From a checkpoint of a small CTC audio transcriber.
Data: trained on short read English sentences (LibriTTS-R), 26041 training examples, 26.1 epochs.
Rows from block 2 of a small CTC audio transcriber, named by matrix and row number. Rows with one number belong to one neuron. Each number is 128 + 32 x the weight over its row's rms, rounded and kept within 0 to 255. All counts start at 0. Numbers have three digits each. After the name is the row's rms in percent of the matrix's.
After each neuron's rows are labels from the 100 clips, of 14976, where the neuron reaches its highest value: "responds to" is what is common among them. Only what is clearly more common there than usual is listed. The data: short read English sentences (LibriTTS-R). In brackets: how many of the 100.
# fc1: first MLP up (model.blocks.2.ff1.fc1.weight, 480x160), inputs 0-79
# fc2: first MLP down (model.blocks.2.ff1.fc2.weight, 160x480, transposed), outputs 0-79

fc1.142 090:142173114117117136099146110123190085091149125093137132082128125116100091148159123122190101153082149147146120120120216172079205112109150071100116165107097095172174125122083118163121172059108111134105108101120076182153155133159161109113222107
fc2.142 097:133146196114103102099121120110107141101186148112149096074129155133099186165061124163143204133153151150159131149073129123139178066110149098107148152144097201158165166140128225178134141181115120161133177123104163114034161127147109162111105140
responds to: the word "it" (30); the word "was" (29)

fc1.464 098:124149093135163161072131165142120079132187118121109165076161132121095127123141124163086132156073076109180146130123085104109094108115150076111127135190160149127169184212091206158070132190117124134129148080140161106152137143144137107102071093
fc2.464 102:200201143143091158175181090126116108149136127164197182121162093120149110124207102131146125110123145106097162110105111086153116108100124146117080133161130094181175153151145193137131164142093169144128113154154134181162174103111163142140090171
responds to: the word "you" (58)

fc1.71 114:139146102074082124120108120120136093126111183140177086134162096142131155146110106074130162121056138099092128128077174166128104132104110101099125134136109101208094123086093081143129179129191083077149126130159085132162137176245104111161107125
fc2.71 132:151152145080162167191148096145114132164088127081149066124128099091151171128101118149087152120179114100132112107142157176069189093135095133094127114148158161155171126123117209136083110090053120110137078141150128124082138137167093132124160151
responds to: voice: female (90)

fc1.171 103:150114119184108127152094132097171151113140072107116170123104130130115109111111120121066130140114135190112099131092099132124100057141114083151163137144156144161127153156140103133179114142181135143107041099143117122098121128129182112111152120
fc2.171 100:104078143119170146110150145079118141123099091163094151091176177067119161122115132121129098080140139131083169111126127217135164122150051116120211093159145098120113142097138144129116126149119085118152123064137051134125147204111098139148093131
responds to: voice: female (84); the word "was" (27)

fc1.422 140:157086110151135135154175137085137179157120051113146147173131112107196092119147119107099142186070132138081094146130131138053020145154109088146123113151112154152185133187131114136097230112120092123118092198069156140107127135079156114088098127
fc2.422 130:115130124117126164137124146125141134095084153150172188118133123114140126128072160138170079169039135131126132177078152039139154096091057121123172076096089137131140129245150132181085140115102110147024156184092099150107112153137100084134116096
responds to: the word "to" (33)

fc1.36 124:104080169175104169155150197165140113122157150081086114098119140119153168166073121096096125102093116146120144100125130141083181113117133063161170144120120069066144118118116140116130158107114173134133153133128169142070166159099158199091148199
fc2.36 120:087079157108096175125126116098142122099133126170147141069141103141157116119123136127159086114132168136118127121121139134179131109208093157109106090100070145124154134173159139135126143119110105067094131137134170170067133153110145066128133105
responds to: the word "it" (30)

fc1.310 061:087073176101149086095120075113092120105114131144097128175118116075094109149173110121059127161139113154097158148169195220173115137119154141116168155146142133121120190101168080127101143137113122154178108171144119209093127229086135126148174046
fc2.310 050:140138169154151054135107157103129117146138121174200125128085142056131166156104112124131126148124102140153105196078158090124167111106121081133139130210146155095171052089100153136134106163081134092079103121094121150125176154194127097133110101
responds to: the word "of" (26)

fc1.267 068:166170126141125140091103142142163141163110093153122134083151121108092164133152145135088132084127101069077133143067107129123108122120104072103130169158138104119172132175121194160142109145159108124129164037140164144124200148138087076103149151
fc2.267 063:120148139137169109023160131075153149117200124152170117087178076144170127182125102110129095126117177116132121103095096140139115169155137154150130152161143099100166154120112141108158070140106105094124118150147152122102174090130126121181098135
responds to: the word "you" (86)

fc1.446 092:138156139136105102170090132059097056078120175146107136128102136101150066163061177163141141101069158142162156119142108107156141156163126132111134095142137123117090072095137120118180150095131105124146111132139105098135138180163092131106169206
fc2.446 093:149117107099101108135136125059120139101085148173133139110159121169198159075187130113065136103154137142079135123086118112103198152158144086145093135161127089162150135113124161144117178091129129042117165170179117136124180208113146064115144157
responds to: the word "was" (28)

fc1.84 120:076107196140111138210088117116108119124105136165120089098112115118130118121145174128130146097121133178143136114107110148157113126135143167117126072145139131133103093135118097148126153128083134109151147120180080150176126179127135140133091148
fc2.84 118:141123104135112135167167118129054108116132132168112074120147112157147149142165124140129122163117120168158127132125126035137110125103162122144130091122188139095139079136143158107120098096149159144138154126122141107146122196151178044101138176
responds to: voice: female (81)

fc1.412 096:145160186174032095095124150115158165113103083109145156068152105137144132182114134193096147111160108089140133104147131102110143101156140123104168133139130124121169129166124150089186114140144145127082164136153094110111126164196174115082077144
fc2.412 088:061157118131127175161177100123177156089130109117117122095135124090104139087126132137152156123083074096099208110166141146110113175150090126133138119129143125120104109086125146119123113129128101164155111121135142115162155155151079126130080156
responds to: the word "we" (43)

fc1.154 101:198076137095090075125151104095160145116096148112080100178118080123142116024096156156131105115117109073116104127098168076125231138115138112134048151077035132150077146134133134131139183188161137135125150133188136184138107151139148143163148122
fc2.154 093:164117100171122153139099100090134093135130138214106165153124107110092170155138138146086151150112132094108124128143121124178160092087122135214125119143089105103095050171183155141062135123115145136109093124122116110116056147124140169115128136
responds to: the word "you" (51)

fc1.118 094:145176150124152137170157143140156228110106138103136109115144137162140124079146160134112134174140137080121101136062123115142160171088122100165096117098160180086154162128090128105137112119120119130173135053173187102161188071179142119107146053
fc2.118 092:133164147138159164106133177123183134179121168175123082100111172041150124132166109098103112124190129041104148156104136172146079140062073112125122148149072196107137095139123099147138126139073104143187138065126104118095052165099162134092152124
responds to: the word "to" (39)

fc1.342 086:119149197109107121123080149112128118113117125161164118230132110122139169157147130155174134141108095117105130132100099100156105119149150133102077123095098077143063160164131172063124150113137051144087139191134134144182111180159108119128094172
fc2.342 085:106102074107152147135140198154111113124127114153145115120111114145125142135121073094113121126175158125108134085162145151123199144171106093110107119151192071146148087096129126082085139072135094050193126183132092140119116056106105116122115150
responds to: the word "he" (60)

fc1.5 127:215133142142089156119153081112072150131155153096091109111117139134082176145106134060073140117116100152121202116137125076194086087151150134128207150101126166182207096120166105104205101129115147105122108121149092147131086127154131132132113131
fc2.5 133:169128171120189117142146076109136116118133133062137112154149155130085151125128144107148176085072118117132174100171128108128110032156117178147134169070126136200078119141159125115137088118175157147145135181189130119137106090138120087124058167
responds to: the word "of" (25)

fc1.101 107:149110121123125170108158101174124118114168152121113110106119100094178120137076156150099175123055100098178103146084139206113072156143117151098160188133140115129148060109155130058153121118165102102119110132049167159123143134106112139125114122
fc2.101 102:127198172131172072198169136159097090145102086127130132127088140096189149131089127092155067095081089151151074101086131131167126070164163140108124109095149144174147127093132073098109148132203167118095140177111149109102090132130157139159185118
responds to: the word "and" (35)

fc1.139 117:169129126140129042120118196149131093159177132129081165074152098174166111111109168132111136116183139111107041111153096134159125108131057127141159074128114156112174157082179131131152129102157125136137118125095129100159134113119176097155135155
fc2.139 114:139130137068109165097151115129128073149120120085125137144154165097099123115173144101169116113135141139092113097120112099162150196105087160174168105155073104121091125116179088102088145093115117066163074075160091107177169142153124125094092125
responds to: the word "the" (65)

fc1.152 116:156115095082178160129123121140094123113105173125064160103124120120137126041061135117116189118126140099131119132135117078103104110132150090124109116089110166153169147098114104112135092151168137117048162088138153155158086154081122140130139071
fc2.152 125:133137074211145158132182110111111137136069114139036160152111140128152109122124095156206120101101117143147125174124101159123152060087126164120121094102090137138128182116135090124181175104158125049125066108142097122155089148152076188088167121
responds to: the word "you" (56)

fc1.479 090:098231114117187156152091185136118191118094151131109153155153134134157102089136115145126076151137160122133120115119149150112132158181118145125167161112071153191068150154077077149123161127097133156081126121105099053088121087167057138160152079
fc2.479 077:086150146095124142175108164153081178145106147129130144186105132212076069108149151138112164166154137109119137089148079164137087138142107116121171107134153165144127134127129210106141111117092169125167141112138197091119142103144124100148089148
responds to: the word "all" (29)

fc1.277 118:088156127128094137068118118132098151101140132102129135171129104179118117113135157111165107122176067118063101079134147160133147156127140175149137122093151089113123112117140103116149107117162130163108091171122119094205191148099158134118140065
fc2.277 105:175152117119141075175123125105150114125107145091114130153086142127145128096148191132205150098075097182116139194122156148083123127083119094118139084113144118101134102095147132161060087152096113096113081173123115179129146145079091148042177113
responds to: voice: female (83)

fc1.343 107:149107171127165157129179146140152094086194109108110129075145095131113170128148162107135157101141126122115069115133129104109122149193119146085149170175107150183103142104184114158128146153116124086177128111065110090122080165093155136068162178
fc2.343 102:148115189145128104159135122108104085162168133125186124129088111128095111159146161068153130088131135127108114108158143018118137126119163162100107090131141180154124131123138087134131074164171137068126130090083161100176156136123086121110173108
responds to: the word "it" (33)

fc1.302 105:178145101133128106166124111160147149092117141086118185125120173201124138138126120054118157135142115143124120171173089178088151183106126067180118155105140093143135101136159071114080172132160121040085135101084133104127156144130105123156051132
fc2.302 107:158166142106064157148167159200142105114110158096120136125143135154137169083092124106044078225167152196128149083122069201124105094099137118125108184170109125078138166117121177157123118138108175042077129116122136127122136152120133160129189078
responds to: the word "i" (41)

fc1.261 101:147108152117127087151150095144120168141089062134158148086139122096143157073121134136093107181133111137140160060130121116147092067152089080132155133159128121046141129182116093121152082162143116160100151133131125136116209092134128123139118156
fc2.261 110:077098138139148107097088130130110200119164114176130182150122156132097146107172111141132164108144103103093159120160130154128086155143114135095125130104122123170128153156151108113114072182120138171009125088094189136177146092179118086141148148
responds to: the word "we" (26)

fc1.371 118:113123135093121196127113135145129115109140114124086144095096072144121114143135134134127139104100155180199192152139112109139084093115158089068159180186177163094186141112099121124113136122118113076091112106117163123156123140108139137102131131
fc2.371 115:128080159110084114150154137147185161102125126096123125155131143118158104094089063138112149114114085134155122060140102130116170091099122142081074111056200071156115136122166113160168113098138096082089128182148092166090200109156107076128147181
responds to: the word "and" (26)

fc1.295 106:126118125149105131127152116087149135091124107153102128106161203100099069157115121147114083123187136134100096144124106151097104134155103106133062146172100116127177102134152186149114171107108157138133147076116144175129084121110174106073121156
fc2.295 105:119113155117069152083150103082131113120080127146113165160158134133093113140047181142149172125105133112189090108033107172126129086119071134132129154103124141134144145181160135077190180170105182115157114133088149136120118133149078151121141212
responds to: the word "the" (88)

fc1.109 066:133097090081104067126149198158171120158116137153119147139143144143114126176111159189091129142126111073162164080135100164112126140126137109108109154134156130071146105120121092125137108115189129124131083039130135159113174076156099138124141161
fc2.109 068:123110128126142166134149156132142108070116081093145155131102128139099119163114099113132089129143105137128108168170162076143173087093120078095159107111092096119155152111135050174120155169091122162113189130201134131089169116068107172145116087
responds to: the word "be" (35)

fc1.187 130:128120170127059181163153164114131125154160141128091168110173158107175124100094182153110087098148127185108151108112058097092122097079135138107079135088137089119154089191185133113139148126117168100179160160141158107066086118133163066093166104
fc2.187 135:122101151203093118133167141163135106166133151186170090181128138141116092051134166160075128134199170159134181106116158147160082113148120159109036115089146110077099158166111181117107171126120125144126090111106141071128139106134182119099128109
responds to: the word "that" (28)

fc1.468 108:144128136190139146115148134104106149102077177123109119154083117083131074150094157115056121099168110143143104095126173170094111156094134168090143069120098143141092123082085113124139111130157102170122132072200145134170160193119122112198085091
fc2.468 108:086140152101133128177103109125125118100131213061106071091110105130179131125123112167138095099130065116084148148178103126144157109190153180105155113163139089058095101154102136128153091095187100108160130212107114165111130095130124100140103047
responds to: voice: female (86)

fc1.270 132:170064157146176157118150101101145090099141171133062145110097091132113133111106121125124118065109097118139141101100127142123080140129140146098166135126149155183144145110085073120182097133164172102104119115129198115147111154109099188196148156
fc2.270 125:140054160123122080114166123141155100138170182138101136138099084168122138148190139109169138099072132136190102101123093094131115070167121178144155116137154118102127159118105100120140120128177153104109075211143185137153037126144142189079139143
responds to: the word "and" (46)

fc1.413 067:171201098145123081087173147132152129088144156118135090108133158157122129110195100088126119094120128055152109125109132118149176179155099121108143141113113057078128132091151138151124088156156139129121103089128112153104131156144138120124108130
fc2.413 068:107113151154107086072135084111171055137128125143129097152140126188198119125175119146130125133120163111111162171159100148130081082080118145114120154135103148128130132119131172114051131132098120083123115098148138085074118109137170118125111135
responds to: the word "he" (30)

fc1.415 109:167110119127156098102131192215119149111137139165160116138173128079118092103143089115075132114112144128117123110215110111166108135107145192095101147140099101140092124161186115111110154145146100110121119092145127153155132137144041147125115142
fc2.415 113:164133052142141122054105202143129131144121121131136140106082113195195104215091159174104149181142107192092144107125119099156155079126115127159111172120127112165103148103099185152121103109123098101158113134086091170114142111086102152173096082
responds to: the word "you" (38)

fc1.428 095:091125125068116125095136115161152107149111132171138094111100152122106101119114141123137120147176086088145123086110162095136150150133184108077105146089098150123179205137100155067119123146120133115087117177113170173142107167140096130165116133
fc2.428 091:148112121143087151139133170152184084104085142123099078137139155130078159168106133097101156193109089091147172122107147151141134084110133206069159109121130125158159121127096117101141086094129102137138139176117128197082148062179085103096105140
responds to: the word "you" (69)

fc1.18 083:090129163113100103105180128153134106136131114131174115130097124082186083146167112176147086158100030136178176123128116114112137157134130184107159176082098156140155085187173120169180122120126133151107118179091121112140106134128123125152138136
fc2.18 083:122098145148153120073139104182170122172139095140150102119092124117090118130163108147127152182179102145109188106131134124140168154077125126142050157104114122170139077138119140136124078134179094113148110171170076074129132096176113146114193145
responds to: voice: female (89)

fc1.188 125:137163092171107128126112123131134187152068112092136161094158106091146148106152147128090224132116125162153098115170182146144134096112070143087188133064138135115096163109090108150123151105112068111077171113161074108131128146153145116137100226
fc2.188 119:133124074125168171123085102161129107133129100145136134116119115098174169165184073152107168159091089134117126145086190151155103107138100135045158175175159141100094086165064123070164148104102121099111181136185157112130161126181126187153086115
responds to: voice: male (91)

fc1.373 100:130188173109146139133101164145139063162187107117187156145158081118097136100149131128124060102107085141133107089122067090109155113142137113170147194147156168159090103128161088124107132143095111171138131129098150100109134134132095164134139155
fc2.373 100:110147139074101083168132163158081188118179134101092113124161077182136118173116086157177092124161110106108147135129170149094102176175147139153105174186118102209138155136089151112094141120075145094094139137125142162118124080163178137061122145
responds to: the word "it" (30)

fc1.52 126:087119085109139115156115128156147161131117174120133075079128133058114115143128204152117097153173090108106164120086120182139130139197069137153112082141093154162168106127141112130214104159178117103083085079141126129105152106147125116094082104
fc2.52 129:121154128096147122178129085111140132132150131121140106095109133085115140123094144118104153058158166105140154115104118151142123109150185120129158117104116125130174193093134116030156130128093146053118185107201114074143230124130126069117135155
responds to: the word "the" (57)

fc1.114 122:092118141194127169106137118123165096092159150158135084133146082133173149100128134107169068138171085105136113064103147100124216116114151145162156166120216127177083148150174136106135135168112111113132116117036117157135134097118143144135147144
fc2.114 122:174096167127132116163119113085143123158152152033129143172129135115107106167166118160147056150119119080133126075140140116113097131131192110145119145158146106133094141120168130118111173119115157115067163142089124123153126076142143134087129112
responds to: the word "that" (28)

fc1.427 096:090110108076161097123123140125142118116131122135121102111076127091114139148146153149095125138083228100168158113161096177125090102149070090119165078130170178108139147094141124133180116138105110131167083121146098203159099131146107132188157171
fc2.427 092:124115151186146111113125069103139056137161117064155087094120183098088136176158138084118102148105098118147122074099138147157141139150136130115129160145111178117137130198124156087126120150096115100164148128138072123173194181189165150071215082
responds to: voice: male (73)

fc1.70 130:151134099035182132099137165141104163150121082213081132183147113129161123110162086148086088178111094136113099108111085129166102105112127086117160148159126187155128089173106080101092176161135141116097097161137132144100146128097169136153050133
fc2.70 131:130123152135199198112089156029136095129116086099128163067098139149148134116154137158083164159126122043082102160112110117111088093096103057152155110138136066144108121203134080126088143118180148105102134147139124117128116139087151136106113093
responds to: the word "to" (48)

fc1.317 084:153084139094045118121168197183141078107184130114100166151199166179120103131157083139172138138154141105150145129126064147093171103109112095114162103137190164141136099219142082117124112123163167098097117110068128068114195102124083147065117098
fc2.317 088:161083115095109109151108135119119117118161118112115168122162092169080134122081173104124089140140093169112141095125083106076176087101143053126107169137154203154119123084132124145160140134162140105105145080094140094058159192110136131189148111
responds to: the word "i" (40)

fc1.407 071:144104103094109139077137121121171138117165114141167152117119167167144109133137124167142062149191073085140152141160150149177056116134116112089171116150110098144144103159077191067079130138071131092085127187113111126122136119133156134058122093
fc2.407 070:114144131145119111110171099168155201084151115150139157107121131153120198086189153140119163177092104160084180123134109115103056134126102119107102141097078090106149142089134065090137126169133122120142173090111218121195138105115130131135120192
responds to: the word "be" (43)

fc1.22 086:112091108139094096105145132178117165133115134152166165153122173171186110095049136173126087170135161125185101143151134082150080161121118102152130144192083110080127120190087136121081076111108061115137085147106121110122113116103120141160169121
fc2.22 087:086065127076132116087169157090127147151169091160106102078102112142152057093170103094124081112108121132179115150197131125134104087150121116130121165160186102119105188172182155114127098105121095101158111168116150197111129130150108168179115084
responds to: the word "be" (40)

fc1.212 082:168072108161167123169128109088124144126179173104113143140118109132119134143119168144147138112125123111155127101070071113137112170066124100161118096162117118130172124066076161163150158121149128060165167148136135153152115133180121164153108115
fc2.212 077:118159130153107136144097161137129072114124121130153072156090125168116119134144096063139141109116105117118096104079115113216090169134162132131089152162076095143120141099119127111141156214142171142159044163077124090156089144132164134072106146
responds to: the word "and" (28)

fc1.303 122:149101144120088073127085101172112094117102172101163127128154132151148137201094144126099158101103104077136150118187103115101142106160131132132179084140123131164138120070070149114173094131118152171073147131122053158169122055174155073109125142
fc2.303 122:123126087130114160041141163099121093184119090142142133120169115135155150180112168191120095070092170082123133150117151097134176148133127146133097162169157130144144115118136127148151147122123122067140063129167116083101099153170082132091153149
responds to: the word "he" (28)

fc1.314 006:145110101093143166111085210108133114112118175171166184120169114149119130064113132109192127108095169108154157096159082125184111089094123154068101089117168128094090148087113170142094074109118111138156155142129171127132102116120149100155130050
fc2.314 007:174143133149140102120119149124097058075085149117128146108163210163172110120078117150125116134103165147147121129110138078155127125100169150140093076193095063172121155112131109143097206120079120149150139142123164103132139140114134144110103097
responds to: the word "he" (28)

fc1.320 072:107082175126148058159150141173094163108144075094150112093127099137107093118140103121081174118152090090170166148109088147113095158156135178178149135152111077154191119161125176093171068143128098107095161173179064078050144150142100115151134133
fc2.320 074:171107151091184112180126201124122158123134094118166144083143138123146122206175096098132160103101070137128151154138185151138173130088155122125135096087186168138135172099119120133141049135113103133106118122152113133192111212072062155115116096
responds to: the word "we" (38)

fc1.51 109:215097124145103137104104104132096116127108176168100145115078081138144132155097173130127185099109103089187136124120126124127090172118167144120131150137110131196166128132062137127175001127120126120106151065096100159116108136092136155171154078
fc2.51 104:093064129106127073136146145120158120063120160146094083085073124157178130152130079082177116084070086132128137088129154133164128129146118158112122093173114123120108159079125087133098153139170160105107084193130125130154091054170121197073141138
responds to: the word "and" (42)

fc1.437 084:145163126120106088103106164133097086100170123094115171130146059116111172096085071163092065084153140146173131134082133170104098117149109116136150188096173122198128152149120138102128127165099073143100157106115081130065119114184098139133114115
fc2.437 083:124113156061154176177145141167106111126121143063131104142154118184209111096134099103127162080121134123111185138109105194093101090152109142082111165173110122197136080141128117153124150149116091087118179170139185111080062138144152094144104124
responds to: the word "all" (27)

fc1.436 098:190081144100095125118146135120120100102180117144149099149084107156141161106069120093146072162150073100105115152131071115153167146155162116105077120129154102135116157146142110101111174137219119184050149145122154146151117108101147112080184110
fc2.436 090:186128148145114132185135154119127084128101117106102075131134132170093097113116127082158081146135152107103109151155132172173159113088107142173111122144121153133118095188161111121129092089128156124115107141079090103099058140078148196138139054
responds to: the word "was" (33)

fc1.41 079:161147120145128199080176110153116109092143141089129139147140060116133099163096208188140161116091091103197152102113149183103055162126147129082117169106152163169148126122110086110183177151155153168116121115084122113156150171110146105107085092
fc2.41 069:127167165145156102220134185159164081155130169139136115117067147112194141094123130079184129092041110160108120113096141143130124108166134147132111137078131123122148094078129084090120128090178187124085086197123141160101145106103158096083156130
responds to: the word "i" (41); the word "and" (39)

fc1.325 106:099166090139120103124108098123154147157141113162100063099113135091182112144174127179134153042209129136099176089146105046134074174136125117138108113097149115134118146127120057115121212170143109162129153091130113083156120178110116147149127164
fc2.325 109:226121105174164157140129127104095135086156186153093163111159123119061133098056124143135140036170176207151119092072095120090112141108167181163109149103099127135185123127134106115078140130076123088111149095165154171128170144086149108156152174
responds to: the word "why" (29)

fc1.100 101:092092153113090136173127169133123121154119150147122115078093161123161077137159103142162132152105159145112154134120102167121194175181103081161131103096121111139149111150133149158183036110169114144105127100136147129154142113160097135137134185
fc2.100 096:140122128090145086167166162093108146149137147101114128133174138149142138133177110107122124143140131130151082130128143187120173120110116092158160081143157147126215123127038134089121112175091125119128131079170197081152196164108044092126138137
responds to: the word "me" (27)

fc1.23 092:162164142101099176158128120128141189142137123080176121150093110158103128164097113136104107057139173079161167179161114178115134127179102110102100098123119118204129090188093109121094101082125179112081176155113087142094118158141133198091110139
fc2.23 084:058143143079099151179139133113156113087124116117136127114142138126168099144159144109092147092147214116134163187112168173075156133158110106129155141097081121154104147092074126090103135121128177163156105088156142177060051111132155142206156208
responds to: voice: male (76)

fc1.315 109:147208117198130156147140104073126093135142120094136163101094109162098098107117086071163204095085089142131106141130130180135187108148171099184105120099062107146171111166129123132164152108173131150075092153137109088146161163169108089167104095
fc2.315 111:215142125146103153159066102114129137128134132128169144113154043122129215141134089161129208160088198155133106139130138141080110072082093130091102138103105152113121201128111138119126152163142108116152170155108123164071115185174095130134109150
responds to: voice: female (91)

fc1.351 094:140127075157158118119143148159125109097185124120137151174138139146117160113133144071165120121107106164176109165095110127146141148093192099193195119120126163122179115098171095064128121121181076171107043127138113140172132190099172120129087094
fc2.351 095:173152092126115097110099143131126128064099132115178098152177143105079120079143142162180138158125194128126148119188118102135074043131191119108135116081163114101099115145213117096112169141113089146135163097121039134119104105151119141132108142
responds to: the word "of" (27)

fc1.53 101:070087153127092078118089119123095132136152085103183112060129196105134112150161129138144172112103146122094128167098151146188077160140087119124134116120181101100142127154094126121169141118160109170082095096131103174188141152123114173081128063
fc2.53 104:122114110157134143185116104121143120087164134121197136143082109125168101104156123112179126102133113079120183150138127089075127080130163112116101112085101123146100194127128108086136137153138091151130204089149170125196205177115101103174154199
responds to: the word "we" (36)

fc1.269 120:200133127176174119179107123153127107089132145112123126072174117163054116127134165162125129108121147118102135106104135126172125145164073114117131123125085178176232147096157121100155150112171166158101165133112190076118154109122146088105096069
fc2.269 121:104150110134135126110145116153197090107132155149113132146134152106125115114177143130132137084133145130160149123111083170150138125145114107134177142119093142137140138013096114043080149082119103095146108065140087064162148165150183173120093148
responds to: the word "the" (83); the word "of" (26)